python train.py --arch="resnet" --model="multi-label image tagger" --dataset="regions of photos with short descriptions (Visual Genome)" --train_examples=203450 --image_size=24 --crop_scale_min=0.7 --horizontal_flip=true --translate=0.12 --norm="batchnorm" --hidden_act="silu" --drop_path=0.2 --depths=[4, 9, 4] --kernel_size=3 --stem="deep" --avg_pool_shortcut=false --widths=[64, 96, 144] --num_labels=300 --init="kaiming_normal" --residual_init="none" --optimizer="muon" --muon_scale="original" --learning_rate=0.017 --momentum=0.95 --nesterov=true --orthogonalizer="polar_express" --adamw_lr_other_params=0.0028 --max_grad_norm=0.5 --max_steps=5500 --batch_size=256 --epochs=6.9 --lr_schedule="wsd" --decay_fraction=0.3 --final_lr_fraction=0 --warmup_steps=110 --weight_decay=0.04 --adamw_weight_decay_other_params=0
Rows from block 4, named by matrix and row number. Rows with one number belong to one channel. Each number is 128 + 24 x the weight over its row's rms, rounded and kept within 0 to 255. All counts start at 0. Numbers have three digits each. After the name is the row's rms in percent of the matrix's.
# convs0: first 3x3 conv, stride 2 (model.blocks.4.convs.0.weight, 96x64x3x3), inputs 0-10, a 3x3 kernel for each
# convs1: second 3x3 conv (model.blocks.4.convs.1.weight, 96x96x3x3, transposed), outputs 0-10, a 3x3 kernel for each
convs0.17 106:107092067120118120143159167164151168159142148121101128136127137125112122137123122080082085109100114131159146129120112140120139130151131141160166119136134084103086184155174131144153100099099117122108110127128135138125134107124133126124116111123140129137108103108112095097134112134120125129098110085
convs0.18 099:125130093145135115136135090167144098117144114110098118113115120124102091180144090133123123094126116147101125100111130119133129152085145113076109108099103119128127093068061065110076071085132115148136127141152102150151137155164150108131143151147135130153135143142133117151102146181109134153135123157
convs0.19 104:085131134110140109103100064156122109174153140157154123158131097140154123094178159111120111160132108142139169142126137155112100132152156089161136115126118127093137122128126109103116116109104119121126087121138094113141124138118139125151153148153117152157104160113125130153149156155149126106110109110
convs0.20 095:104112113123135135149146136127143150135140102174169124164132115142128113134134140101102126125094122133111104136118122131089110130111117186168133153154104132138115135157147127120096088118114123108117114127136077104101140126127153144154136135139152149145113139143124117152162152161159106144150126148
convs0.21 096:146161161113113153096109142124120135154142146134145143136116108166167127170199136122107136123108103174108112113138153121111156131129105142156165121111110129131106089075096071094108059096082113122132135121124136136121099114107121124141112130126111110121084119095096105096095110121092105110118106129
convs0.22 100:143161155132131147134152139097112118079108117097112144117105064106102075126091096088101121112112133117124164145168151129185157118147154139138134119143135119167154126140115105125100113095113105104088122150126132136134126111086126118095122108104130138123128132141155125128152126133151136118151126139
convs0.23 100:129128148134137120157108061108155173118105195169111137100101087110115095102081086154117102106127123109130096145133162193150157141166184125147174100111176121099168103103087119112100089119066117069071127125099142145127134129087132173145123141153160132122161106103167147143124119149107087151133101116
convs0.24 103:089108125106123111107116113114120177101132165100131159111120127136132123112124132106095114104084104110087084087069101082083121134095141135157151101148151099162144137140143128150144116135142098112109139111119139129140122153133115142126137139134120122150138122159126125143142159162130140150114136099
convs0.25 102:164117090152119085149104127086122145113090145121095094145123144143144136138125119122128139125109128121125139117106145104118161092134141109131132130109139132112129101127148121124134117118129127126125115125115132134100122136123103115145088085114106108139100118128118140143175111135161121130161160158
convs0.26 098:155124109121096112104102100199149129152171115159148126104135141119134148129118146148097090129127096105116139107155123094143125105112155134111106130107102151109083146152102130133074130088105176139124158136128164157162110130133101137168097084122134135142138114157112120135113113105121112109114112106
convs0.27 100:110112145113119148116136172091150109097148140114115134116159151105148168108109122075090117119120126161203159068081102126133139168194185100120111115126114120109095109154108097129106116118110114083096148129151157166167091103106129111125118142133146140105141149099119112099098115132117108133135135127
convs0.28 102:151126111167128086158105103113112130097127148093128145114132139128134147114112120137121089181132088174148103132166164134152158148173160101161106102152138089140153140154136125156156102149139117093104147123129129112128151146117118145101114130105112119133113112134121106151126168127108150142080155150
convs0.29 099:099143186132140143127125132128117097144117107111106094123109108128151136154157168110147188077127139102116183088108107082123130091082099151141080156149127154180128151134135139144134122117112102117132146169181150179149106125135123127160139114133112113117113106145118147167134118099137135120129154131
convs0.30 096:090109138138108107121099079140097146119119139103155132158136127123106134127137158140133129199148128169188186101117087130090090121165148153138131125129134142121116149128080135150129140153140181154145163116174160156203145147127151172157197183170101119149065133136100134134169156150151146137121104113
convs0.31 097:136147170115138125144135134156157145170133143135149150077086099110097103127103120144169128139149132152140133153145128130132137133111104080087127080093114075083105143106125123110104128138091149120107113109112090113119146131144150107108157108096141128105152117122157146111100119120100127128111132149
convs0.32 100:133122119156142129127120092102105131119123121122110101130110136123110145102106117117149102173192190173188170091100121124158135161168176140118123122123092146149100110137141121155151159160177103128123097105099096102104134124107119129125132126129162142143152101128154138150120167161103124160095139164
convs0.33 104:154126104163123112126105105151160150119142158092114139096116122135125166139116112107096113126113089140115116102130200125134190119185187107127169096121179093120155144134113158143118119112146149145095156148097154128074105128171099142135101129131106131138114134137110128136112125172144122184128121187
convs0.34 102:126112103155124118143112087119109106115116121112105082181123129150103107127075124176140092112116097106111102092035068090090063082085098082102207088109185091111218175149170146148123147127116126125116120107100139148103101093114121131158104112129105113123088125134100110119124122150102100146094110157
convs0.35 099:095098125080094137077088131143155135128156107134130110120128166119125153133079083166161182134137127138146145127152119159148156174179128120087106138102130130127114114109143147092144103112132123118113129143105147129128100139160155120125137163116084091091101129135106133155134097114105107125097145161
convs0.36 102:128124143110117124115126146129128107152139170094159175149146105108124132109129174154141117110145117077109144146115107165159118143133155161108084131124081104117099114126158102111138103116119117143131102132122095101113162161108170129115141147144136131116128111133125115101102119086106135103117135124
convs0.37 096:129116103131147112138145107134140158136156140106095123103114099112118098075083093139129123153161128156140144131133145136114107116148112113124138103147140106119132146138132137155153120126130093079094096090098125112138099116109087114134079108115146113132125111136085095105094108133089141159097139123
convs0.38 100:152163149143132123145139128141116107109089080097120119123128118096111144094105099135130089147149141143156156159167153128163157159125150077100133081085116198130091116090130069110140104160150114120117140106100136125112108157134107108136138156150130098102140144120161166154122123151130120140148117120
convs0.39 095:117145150097123125125120154115123140151134147128138145142091093170147093135157105118117103121139135113135103115169156107112136095136099121111131141098139126123142100100097105111107126111102105115135130125152161131159129122160152150131129135145134120143135166130106132138134119123131113121133098128
convs0.40 096:096088098165158143163122142109125112097121164116080100122101140129084141181133130144138129122091109113124109130172153125142165121119104086127126095099113087097122115138135143113166095095143114113097082120122108130157110126123130135123130142124104128153087100106097070099131109146106134134096122142
convs0.41 104:121118123132143142129114106128114153084107104092080102144161172115136166062097082140138110127120112107128115107095105121112119122138125155119140144131113113102099116136156146133138130138132111146127135136125140110109107112119097127095101131120116135149160135176097107110116117130124089158112121128
convs0.42 095:125164166125117110095107102075093070110148119110146149103111080118111127092111134189155159157146159133144106142145118095115111099123111084124089089111103100104121096100131089087112097112153107131155101120130115110095115139148144158177123153178086087082097088096083117129130097110116107109152135143
convs0.43 102:140147132143129122089103086108111127108117113096092108122120139156125104174157108184166161144151171165190176091097116108086138096089122097144085123125102142137101096099129095110117073103141158124103166134107152118120090097122085131137092097113143116140118134101110090106101106156083114159097094140
convs0.44 100:151121109129105113132122123127112124118130111147129148142109137123110102134104114140115101151145163191187174104115092121108113122182130097120139089108135114135173099129087085112088110153096146143111129148128128154147133137158151138129118128116123122138103121101107123120114116130129107119132121114
convs0.45 100:128139129109119104127145149150134116139140109142136100104131110109113122129136132117138122128141150100116126069093079088105119067054078140131111126111096146148150142130120150134113144152125120128117133155136127148136115124130111123112116121120112142144102132132117131150187139117179128132197126165
convs0.46 097:129132115112088079138106126142146106163150115134144129168166148145114123156114098157123108184172194207184185125132109111115135123102105164167163141148133116127130172161165140153134114136166156130156145114150143142161116123118128098077121136108090103097094105094103119124176135161129113145123127117
convs0.47 102:164125141126120151111117125136113156088124128127132098155151140131128129100125150104137138118146128180159118145138132121141156141148131142137142133139130150111106148130154134150131144110068110131156135143132158126107128146107125149097112126100107099121107117132124100107127158152151128108145105104
convs0.48 104:097105124108128158097116162106130150104095145108106116127155175132108129128094105115147161084084110086056078105100145081103117109093082118134170108120144117088092111133083128119119129106111115127115115124105097100099133143160110112128113103117114124144102125107130117093130132114114118132089083120
convs0.49 097:135114124125122132108107121138123128122129087161150128126147125103137153161131140102119135133134148125148152132151150140164150154136154105145092106136109099143118134143137131106100124148160128124144135137147121141141139110138155170158122148154111121102099125104114127101113094118110089118111098115
convs0.50 095:110127141115136151110108148086108109080146095101102103160118133132165166105128178178173141149124146120124160142151159095140170096102164142135154115139167112127142122127142154161151147141155120130140132123134118130123159136142135159125137112132114129104110106095094127098129132093116103096142118142
convs0.51 098:106126155110143163128150147144122146133093110120075081160154108121158115105115111105099093138135132159157152160182163178167169165110129134149178105125138054044101161149172135141124107098096130137144151161166137161148112110108140106096142122111116093095105123112136107113120120142086105106068082104
convs0.52 098:131141116149134099159143156147127150166108136159140138148098099127087097113126094108112096111125109124106111145118129159136156147126127132110106113107137113134175104118086145157154116140154107125091101121114081102130115125096111143137131139146073108083096108094098106101155116137125117145121158172
convs0.53 099:145139154092096111093099134161121130121129118131122117123149180118120169078073105135128126129150111121120121101104110110122108149150123117142106156139135149150145129102112132116113106100117105101116126118124141120126136150128153142183127161162102102112110138091123114108133146135130154119154152106
convs0.54 102:137125162103135136130125111147142151119147178104138115134155168125152181098112153117127093107141117143137113161138125159154154178131130104117082095151097103103122112124112130159097134120087095107125128142129134145126100149139103116146144091099130105134147108110157118100106120099121138115119146153
convs0.55 098:142122118137126121152154131115123109114116085131128096136139141124122160126130146156113119117095095160146144087116097102096106112105117115154150082135103118113078119081124111079112097070114082104105111109097112112099128127121113125127121123121133125118123129136109122096129161143139140144108103120
convs0.56 093:117097107094089106110115136108160108116106110114123097120113112130130094112134116115079085119068086153118132128132158168128194103141191146118118179127104202140130128129129135138088108147114138134130126129134128122125103100102109135139104115159106161158081135157067158161121122108159131129159093135
convs0.57 102:152133125121128133121119129147084113175094096211118083176100077190139085192187118109149137105126121125121129154080116167101100152119110131094113138087101168113073127113115129131128131120127100105118112123128085124141136125106140160102146173121197146121169180131148164145073124123098110114135121099
convs0.58 101:142142122145168152141141139129134112121143127110103094132141134129131132136119122116109098090114100123134138110124113117115119111109106165149160157159146145153148129165139135142136139140138117135126125125120118124124151137151135142137116115118154150150136135152144140155156154146154146144142150144
convs0.59 109:089102120122134112141135130111115127120122154122134156145153157100147124120117105187132087189156074161127083100118095128147092126121095114150185078127174108128181119120128113120145114147197144135123145137114139119102159151132128158143147129119138120131136104120127114109103154163124142172135183145
convs0.60 097:111128093128132112130119141165151128144144133115093108098125143085104112070128115104088100068053104113086136133180150126141168136131155102132186131136154154142105114138133089117109077077099158131106162140122128134134147133140138143157117112135146147096181142135177181128151117084117106100130122149
convs0.61 097:138120124144127118144111119126161162152112185079109136143143156125114134093148127101101099147147122115126089151134113163142110113139120134166140134134141091111117121144139133126099110108100100123116120134114080112098137190152129149211141142186140122120102098108121106132157145133125123125118132126
convs0.62 100:107109110115135112099116116147121108134134107131117088099122109090127109107109116136131108132138133175154155121116122131161131116130121127096134122087107116071078144143146137175130119149105112130121123126103120124141111131158118147151134105130095111125083132091132141110133129097161118096118098123
convs0.63 099:108070057102104093124124107112112136106106124132108083130133141137126134111107082154145146133127123134115123093131117120121124098098089112121126114113085128088079154139104167165134154145140094089113109097094119091077148144127171125129098148133096113104099117108106123125113108111104131144082093134
convs0.64 102:136152135148132088136121092122156183128146158151125136078107165104121128135127122112093112144121121129100112124150130121149157131143153155115074119093062086121144124129121129084087123086106132109110114131154099127140112117128134148125119109091139125111151122111113080117145122103095110122118117135
convs0.65 103:114119124123109081114105101118178132158135135142153124145185199157149149150174175153143134162142128147158145133126127123114086157120114153116134152128156160154152115149137121150132126171160134145131156135106175137097096099110091103100123099104127144131138137132140143157126112120107110138126128136
convs0.66 103:127127127109104145101082107129118094147139082133151089158128117130130104113136121122108102134141131135125106120130125150116140119128088145135146150127147149122144102111106083118103088137110109107100118103084129107092139118118154128113169122101152134083166145092160156102116140103106115105105130140
convs0.67 099:126138123148155158118129128107149109121154122126146105140090127166145126147141135153164191138140133137111145112126164131141131121133130115138104126138147124151152078077084069080068110104094114114102114096097130115137161140144168189153194213162121124113129131101147126111110121141109111120115109133
convs0.68 099:154159157133140119103089062120138133126163146155198174104106102116116124138093131156146147136117132127115149091100073082109074094110109100119094146149120142122142103170181142156151114137140117111129106122122100130126127123127161126126103077105119105122154118117148142135109116112127124118120125108
convs0.69 086:161159125160134092142120127139104095114081093094118110123069097086088080117099115106129117121088121127141151164118086139121111118098136098117111098104132093137174095110111086083137101127131171138154115114146124118130110142106135133138153177156151143146114122100110100133126115138123122142085121091
convs0.70 096:164147140149155137121109107137144156146136133158166144150177145192168158165179133118125112124122120166174144099106140125122156138159133131118158130095173164141155113144144124130134114143128135156138147138143117140155133156160137124159180138145123130132120112097100118123121125126131131124136139132
convs0.71 104:148130101169159128165164133119152125132128139090140121077101087123089078188147099096129126136136108153137148128129136098130130098103130088104062154127125159168198115108119129108153130123169136102084164155126152172167117139137173141130155158123158148149133143137107122146160146141137129132119134137
convs0.72 102:091090087086095079112163158144158126151145125110075094094109123109153109109144109136135111107110114127109138130103151130122134124106131129130114141128134098104115104116149150150184158139163114126136119141161156157151116140133088110112081104101121171135103139126101100101110111131118118113099108097
convs0.73 103:136123126104108100097103103119087118110113112141173138134150138126115104157169125103148166077136168110139173132100124134117110111129158164105120190154113186201123130118076168163157158165167109102100102107108081088119098102108120122126127127122145159122130119135137135118115129152122109131105087129
convs0.74 104:108108099124121111122104079162147140143146116146139110121155064129127074100121061190145124127136073109113123178125076128143075112133102127094106137106114151114095131138125111138127118144102134126124138113096156126117133126120119121118122087136087144139100139148114144154187100150183097142195087133
convs0.75 103:097145160123166154164159118152138147146132155156137113152148136162145152160133144102117105102096102084116127096134138130119136140126142089093109083096129107130166089125120134175146144150117089101154098109146137144157155114117131116134129091121114116131121128123120145106150151121167152138153122130
convs0.76 098:129093117118128158108121115137141150114143194123128146093159125107112130127116101115144114157146132124157148131151154146118153149124157130137129139147175126148199094096131097102153090078135096102097112102104090084086111120160112103097147116110144157140122113123112121122114118153143126138137114136
convs0.77 103:157094108117095100109085128181146135170114124142131116123151109103138137134137141100117129052113168128158163126113127130143153133128162118124126120109102105110139107104122113115103148155125107114131153131113131095085130105145151122116139157145132118132105100119103096121108085183133141178167164124
convs0.78 099:119108111125118142137131162125147101144137106168148121119095123113123091171141123072073093085092082130114094094112120104099107150114129139145133144137120111115115110094148146117131147143137123112125112109116104099115132088097118108103136093116125171124121147123154146104151139153141125123114096124
convs0.79 093:113120113115113093105118111112137110115104118108062108129130112146127115162123112120085111128121110133106144147134147143160142163161157107148125100137131146129146094143141123173164167188190083070102133119130132138154130154140127133143112127123127108137134133114152113096143100163120108139149113099
convs0.80 100:128130138131133161144150148120118104126087086096054064153140158115113124101093126108103130105137151144173168146132140152147122122117098144120102125084087124110100127145121143123100179151135124129111136151134140154182124133109115138126124126124129088109120129097141119123076083106093107114103089107
convs0.81 098:139133114101107102088085082141113117130123137152103150099115092095087099134107085109109115093079068139142129147137144128096124127133109106143118125136129122098128106124112094113118144137154101158165098162169098127143125117127123109106134131118123099123122093092117081082111133135115123125098112133
convs1.17 107:126136124167128144087105103137129118120144143176149142116129135142133153100134143099134101105096101097112071163163159147171149133107097112137112100130136135158156108095097136157132143172123162171127145157134136129127135124116136108112146150157108140175115117162117110130181155132162120159140156163
convs1.18 104:125090115098081130100106152099136088098111126118133157135112120105106130122148139127117129093097153104138120139119073142140118141148119116107094127147101122128093188145147143131145121112115157130163173133123145167127113125120100120125096098102156151118180149122130136116120073110110101101099085133
convs1.19 093:134124086122120089127103093144165117129158161172185153142161121202161168140095120103116144129129135097100129100140081123141125110123092111118128145153138132113129160137137142108178175191188141134158104166145143141128137141104137111112112095071154147102150117129168128161130133152117097129119131165
convs1.20 092:145129131115113138082131182144105114149125116149159123121110134096100118140122127129138140119108121125106132137130113159179143130145107112119110103114101144118106127155122099127101114117089126149144102131130099090108117117110121128112176146124167181140128135121122149148118118133101106130115116124
convs1.21 119:146128118114121108130113112138113133115114123125135113144097104168133131141129139101107129138118101114122142065093123087099105091107119110088155134109104142107129144119129133115095124102085141139121164123088145116074120139151143130136138132150138152120142139141136145147094110127089102093124125088
convs1.22 142:097099114105134114153140130113115109093119130148129176129145119125161117138149121137116108109113134101113146147151111128117117137161151117113116123120113100121137172125105134092116110091126140125131136104127111127146115104121138117144115110157096132119125129107105080114135091101110100095091057069
convs1.23 090:119135142126112129140111187086087114149097113131125157114144122151160172143123122143131111163120101114078108122109119155104111158129123173172111153160092133133086132126155150118109158114111113120105094133129113115139105091065136094092136133089182120149153110148146127120139160159136130172126116115
convs1.24 093:098140138094128150111155140153167173158193178137143142109133120163145169146101165128139098140145113123105128109144112152156159122154184097082115114085095087076105121123106125134099123118094093133146098110127095156153120113115134114118143114104135120126161118091135163122148150131112128097120129104
convs1.25 096:113110092131127132124112101099115113108109113143121147112142101180190133182113087139116160161136143167119162138101117097111107132114114108124122128110117100105129137114148132120148107106134170141132124120138107140138103112134123116142094076100153101124141095113174130120127120108133127093113124109
convs1.26 093:146143126155108083168119097159150131119135110141080104194119134160119144142108146119092106132116111131170153133121119126120103125132082123136132123111159086113108091109112103089109082116078149120146127101131156117148116132152127143122136155141169117072178116101165129104116129135107140155106138142
convs1.27 112:162138152156121131115098126144140146092118138093098123155121122155054116109085122130143131146148182112123149125123115139138124170149154124134125108129146171181153120100075113087069126079111125132101116149105129121106098107097116122113084093091108138096156117103205145126132101120161125120167139124
convs1.28 106:112135127088121133079101105111135103115166100127148124114125103135101115134100150106139119125169160115159155146148130139113106133093106130094096113104109117108138127121111112115109126114112130120184117154221109135209145139105128144128128130125187111126174120133157133076129170169159219206134176189
convs1.29 092:095130128113154160105157171152120114147140100142152132104149143129145120136112118086101110101114086092081075136136133108140131126135124110146146158154150098123143138116116132126122102116119119106115100131147124114112141119134147186180110117102134119097124135067120107122146117103170122088153112108
convs1.30 090:174146124152146133117114098110133111112101077126110093146115145127096119113128154131135127153153104149141117112106101128123090081076105141148136176146134191165135098119122110131118076111116122127109139121122146113125148140147121113126114105116123105124102095122152137114152117151142123124159110111
convs1.31 092:106087107107092096146123147102119128110144127085112123126136136121137146119143121111087114127124091096114103151153141153182184165178165109131148113144171111157159156149142113128105128141124137110156055085146098107130091080089093088105109104092131134155127088145124118131133148158101103130128112150
convs1.32 106:099109150162145157129070085135133109124146130092089069100152172135121129126138119131127104161145123082120073153124150143133090095102100094126103127105099112127125127137098145167115133126128131131151107140115127136127120119124087085068089113075134110138108111128156104117137134134152152143144135131
convs1.33 108:111117120122116113123107101144147140150138109181144122156157154159108169145102151109134126101125133107122156120128111122130136118106126116117108099098118123096124109141190127155189110211209151130138122152131125147107142116106144145122121117108151136118153128095123094084148136102144134153129140155
convs1.34 091:108135119142161133132130134126146108150148107155158154101123095116115094099105080130139157107130138121097126138166123139173177133179145110101129121113136115133189111137132106160174113166152137161098136158112147166139116124116135136130104104106138125127140136117137158153141112111127087082116103095
convs1.35 088:130112090113113084133157137138141099124169135083105148138102122126132124138099099179136113146122122137116087140150115112125096096097108163145133191175122166121110168163172184142153148186187155108104173139103135130086123115124102125102103091069119099101147116131116113165108135133124128170104119149
convs1.36 093:102094124136103111157106096143120109139169082115125091138108104154149155107139123105118156120129111088110105117133128139101125135146128158170164162157174157140157109105136163106112145160125101088151128107123114122127142118127146138142124147151146123138137138135160131136116147130158136135146136125
convs1.37 104:112094139091091139140124175139132117139129149187186158080102094090121129131140122133134142154149180134151154168150143120126113078090101137146159134150169126152162113091119106121107105093108135128167090122138112129119080095112108107117103093094105077139090075135127132122160156133117140155110113153
convs1.38 103:122067086118100104094064117143101102137129154125157138092139116134139149128130136121165125124151158118119125130130130135143116085129146145127118108107100119071096148153120152156157151129143126141096160168095119162096103089093145124104156167166117137153123112147139082142135113109146134121131157153
convs1.39 085:085112089128113114121112117139136122148150109168159138159152163153143132126118132156148185118134149123119109132146150138142154152120135150112117113105129138123140134145138124136124141108113126129134120123127123111102099107124131138118138111116124116127122093092127123086141125125140111138103118113
convs1.40 098:122106092129118108137096107117124114151120122125135146148153133108124126151165124145141151107124119159111142105123086139111148163168131151131126105131102108131125153122174133133144149135159138157126169159111119165094102137126100086104103104088083107153124136165140099105210167163160163133152157153
convs1.41 106:152129128157125113151101126130122095155137106127137093104095105111088071124137130123144141125144125123132100126121110132150161172174179121126131133128115098124113117108122121111101076078115152117106138133125131132105138108102124097093147141147161162127135118138135152119098085101125115113133115126
convs1.42 105:112095102080085094095081100147139126107118140098127134084099120087096103128153135158158145133143138110089088118132133125124130100124133109107120126129126128119112153147122160143122172164137145146087174142055170133066141156161138121138112107127092141151107147177104126160152104074168110087143124118
convs1.43 094:092125130102146131116127107141150123092161146064077121135113083172124109107096112095091076091096073110098112146135150129101097102103100122120124146119152094120128136117135129083097096078081138127134115132132119130135119147171117128120105117119116139150121113133092096089138147119123118106113153145
convs1.44 096:089097101103125115119137121114109096120139112147146129134156147114116118104124111116144092119148121108130117139102113145140125085096093089090093120100101157126119130121126070088099126120142106120146136117127125081117139130132177210183148155151129081136133121125118113117121108113149104108120115131
convs1.45 103:142171166142179164140183162115134137147123105123116127092106124094119120149129135152113123107101117143152133113114127146154149146148141122138130151126133163138145100124116128158138165180147136129084166144101149098082121142133085111114125129090125118123119145167098115161152149157134127126127169139
convs1.46 095:133148132154143135136129075123137153118116146142099123184201169156150109072108073130099105116117121119114130121114126126117092117105097153142145156169163173190141110117134121120141112099134143145113124132126108101116080068076099095098107082084099135144129136131131119129136127138169148166143149160
convs1.47 096:113118109116106119120119150179146147172170168131106109129148180125126138138096133115107128096108104158129117111140117110124148132132126127161124111182167145158161138139140110108136150131174099103135088104130096110130173149151171153209184189175112155152099093115084105094125103127108131132099114132
convs1.48 106:119089091116094105125072123144125147153139123132182183092113125092116138154123146154160157115131143141140145092093099087073101134144123136145128160142117135165139114176139150139128147173158155124122116077092152119066134119119132149156146142184161153148117160186105142153122110132125120113143131098
convs1.49 112:135112082139108105090073106125117144171119122152194179133187126142168099110115110104102130101095132114112114091132123122136128103126106101155118133158114107101068171164129164152114151127085160157123107135080137130096127117112124119095093092071099130098125132154123115166105124153092118136093111128
convs1.50 097:146146127115110099153121114118138095125099134117085082140155090180113092132109092111104122114098096142113132130133142148122118096095114147164148148142165160168139132128159136107177121111168137120117092148158152137120120115111126134127108137093106148141131144138109129117112119130129128125132120141
convs1.51 105:124120110111090102108071087154129113136150133177157134146111138107098103137145112101107132107127124128139112112105109130108098131145113135110113123103111135141153123122119136104079128089086122145074150126066163136089115109082101112099113124130108130137139096150170140134155120104161132132159151155
convs1.52 091:076072105130119149125114112165173150155185180078089143107094126120116155117123141099112107118098132126120129088087112116137114120115123100115126109090137116133125133144116159158157164173168126128155086098117136126144135142151125139151154148175112129103117119143116120118117117123109110159117103129
convs1.53 096:143141118132103099137100133107160158132108095111120135141168163131170155163163153152126104153110106133118091132122122172114125181181158161129127144098131134114119136130133116094118145137135125149144142139139146130137112111131140134138127104129120126126133110095175126138139127153135118102121140125
convs1.54 104:134083100129092111130103123114146122135101128100123108098084132151114135152118114101123140076078098114133118108124150124117139125160117099125160119116170134129084099146149130101127140107117121144102117112110161085146103123147109096135100096098150117156162109114143151095083115113072079119128085054
convs1.55 104:147144130131116105141139111114107122126115129119142131124132125128105114163148151132124092127143134110105107110140143127163151095116103132141139153128141166137144098106135110118148124145186151115084177143053166119064117129111143164123162163149134141148143151175133154152120123127154145133136150140
convs1.56 082:106146153127121140136145112124167139164139152169143140169129126139111128134112148123089113152104114142117130109109083119145146126144136148147114129116116115114152128121143124134110125153123157128143147125123120121095130127111140092126134096082118154104133152081182138127144143154155174167143152137
convs1.57 108:136130168095104075111102107136088100148118083161170112165124140123099165143117130126105158107117148078101093139128137152129109135133160126120168120111155100097150147119119155168093161166142165124118167145118175166119115142146126124093095098095158133103143113124115101140137113137141119115137115084
convs1.58 127:120110115114089103116098124115110127120074093127120144143125137116106121131140158110129131067085086093103114172196181141158157124135130131107135123109120145114141132164128127160122124137098115121119135157132147145124141164175123154140137141132136113105149118120133102138114094104133138138131139135
convs1.59 108:118181157157164157149188133142157142110137150113097111101122110131058112091087151125143094134115098091084087121131110122123114163111129138159152144149188111168162123123148144123140138114100128137159123181215129170176110114134145156185155154165202129138175144104148160085132157154148156111143135133
convs1.60 097:107115155130142099161154124112110128152139139157130144116128130105119137123129177145123101151135107151125131108113143089085121098113115168110136114103125072079104141121109130128123150115125152118147116130155099087153142136135144120139157144130196162106150115072163138095133130142104135157113107110
convs1.61 079:113110112129130140102112149135127112119080102136081108079118159111151145122140136120125097105113105142105100141148155115096124156115138153142146102137155097118138138134148130101100150094075142155108149137124147142102165126131147095119155108135087115143138106098120106073107125154094122109123098132
convs1.62 091:127097112116129114132112102114159125112121163119123105165158130106123120139134169158107119113145119179152150113135082162162147130145100114126139162149150115103151139131129123135148137123116152133140108110166122121126098109098109103120103120123119127117122111082142135125136126128121123130114109146
convs1.63 105:083087095089109102078096146151102150150198147096112088132120116151121128165130126131140141110089113098088072138114151114128127168142135110112135151127122131135132125118116131118156183167222137130128117145112109126122161148160189169174207175154135132162131128127129144154161129132126138132136127117
convs1.64 104:102071083103081096098089102122132086088082096115147079137144157130120126087153150162158127103130123128117112103124105110136121137128193130126103151083109110108113164184137131165102114123101095112119091109122128128140113114109136124093158126123107104104128119101126132082112134097103130096102125123
convs1.65 100:162096087150120113084085097088141129161107098167146113129150118133118097085114080083120151076121103090126090136142122116125106129111103104125125140135140151106111146146124119133118117121112149122144113118154127116119140142147130165166106125100141096133130132138110114131114107080125086084132091054
convs1.66 104:104102128113122147123119159121150128087099118128117107138071109146118147140116143115129125161128130112120102108135125121122088093115095118118142163125159143129122142157143139198150122123138103131144110124154136124151089113129095117127110130144125142095168168137146177149133135115133149124116142141
convs1.67 103:125129123133144117112133121103161170092140132122156122142140154160138168138130143108106082139096082143125115116115131116123119128114148143157176135132145137141145138128107129136110090135076162127102172094087143097110129118117115145170124152153118111096129136112127117104100086117158145207101115144
convs1.68 098:124131136159141161148158127120171136128110128132132131147115109117089103141126112136126115097104106137117103157126101141135117158138136118130108098125107145104119137154132100153106113139106126120094136100139126092104132134118117129123154146133154118083161143121134113127152168141147136128123168120
convs1.69 088:094071130100098130115109132134151110121129139123098111163111106155122131119150133144127137121110133104108120125119080108126087108083094109104091123131112090129127130093119156161116100128089157113091143144118147161130121108088133110099141123129108118082115127119090100106158113091151117098126092094
convs1.70 104:153143120158116103124105113086102122145120122163156165141154146153185150096160109103094106094083129116125151140150178105124118114126121090108118080093128094100106149137129160130138169135156135133141126125150122100135093126127113104075109096063165135101153121111120136107144098144149084117131127150
convs1.71 098:177162148154159141133095119128153118186181113134196225133141114101140140089108137127133173145132114145146142157125112157111101154136121153135140157099134161151147108120121131099131133106124111124133129123113121144121093124105123124112095093099131100121134116146142118113159152132123135102130146106
convs1.72 098:090102111105088080119061084108131122146141112147175128147133097121118120114130125155153122190140120182171189143140128112114138114128105167160157127178157138190184108130115117125093149110117126097124127121139123152146107129129137147135152168145127106135132121159131118126133127127124109105134122112
convs1.73 107:105095151113099121108100120122140157126110139155122130112104146088087123123136137110100104124095133102109088152171176125159141052113116153183156146166160124119124114129106142141139144169154146127158161123131126119121108103122109068097085090089180175161144200157108161179109097116109122120101135130
convs1.74 089:126148139133156148149131150124136126128109126128111099096108133145121124121098116126144105109135140109162149137092097121097092143123098137114119111140133124137116158158116159162139133143110080122120096115153123112154121110090135111109095086090117073103096114112087105112118113127105118076140115102
convs1.75 117:132120146149126122122088097153147149176121148172150169179177134132109130113109103108124136099129108111101153094085075094086087094079085151128116139138098129108090146152155144143178139118143131144122138143133092122173135113109109129099097116109141136120144141118094089106140119098123147138119118123
convs1.76 098:124115100128115148111127114134103132105093127101071066098118142103144122093120122140169174110127128126095113111143128134135149186170155136205183121141146161133139118143126116104115128100135132130168107106172136118130165126140163130165130140189125121135131135115123162114097099086129141108106126129
convs1.77 105:116101104128110142112129149132146144080138111103081108137134134128099147123119139118110108106076099104088108141122120103117107113097085152115129155130129120126141096115179107156172127194172124142133112118128110146094138112157119160150101101094159140104159125109096101098129111124113104144092135158
convs1.78 094:075082093141120097135098101127097109090112133118097131135103131123137116155131114159164174156170150178173168146134114160172147138160126134093081108119078117089087118091122113108145129128153129155095112097094085131148110123102158143144171167196137167144155131114116108083123097093121105107122114119
convs1.79 100:130148129127158111129168130122132140115112091112149120128120112094079094113101131140124112186147121158130151139139138138140120106120125118091127151137148151142149077123111101136121140114116134150144099097155133109161118141109118156107117116127179153112166148093151151059136166157127138183101102129
convs1.80 104:134105130147123121116110127147115166158113086132149123113083099111107099168133134092093117107092104112144117112102144109110151105122129105089132131131124184154148066069092105094112125109142139160118170136084158144051109113142099115140110104134137156140181166176175142163138119120166148122158168154
convs1.81 098:154155169129147177111160191146128145114090111092088088102074120116101116146143153117075125116074079124104112099089103111081094082084101117096077096076095081075086153147126161156131103124091133120108099149077113137099134140096094118073113102086132116110133102151130100137131149136099140142112143130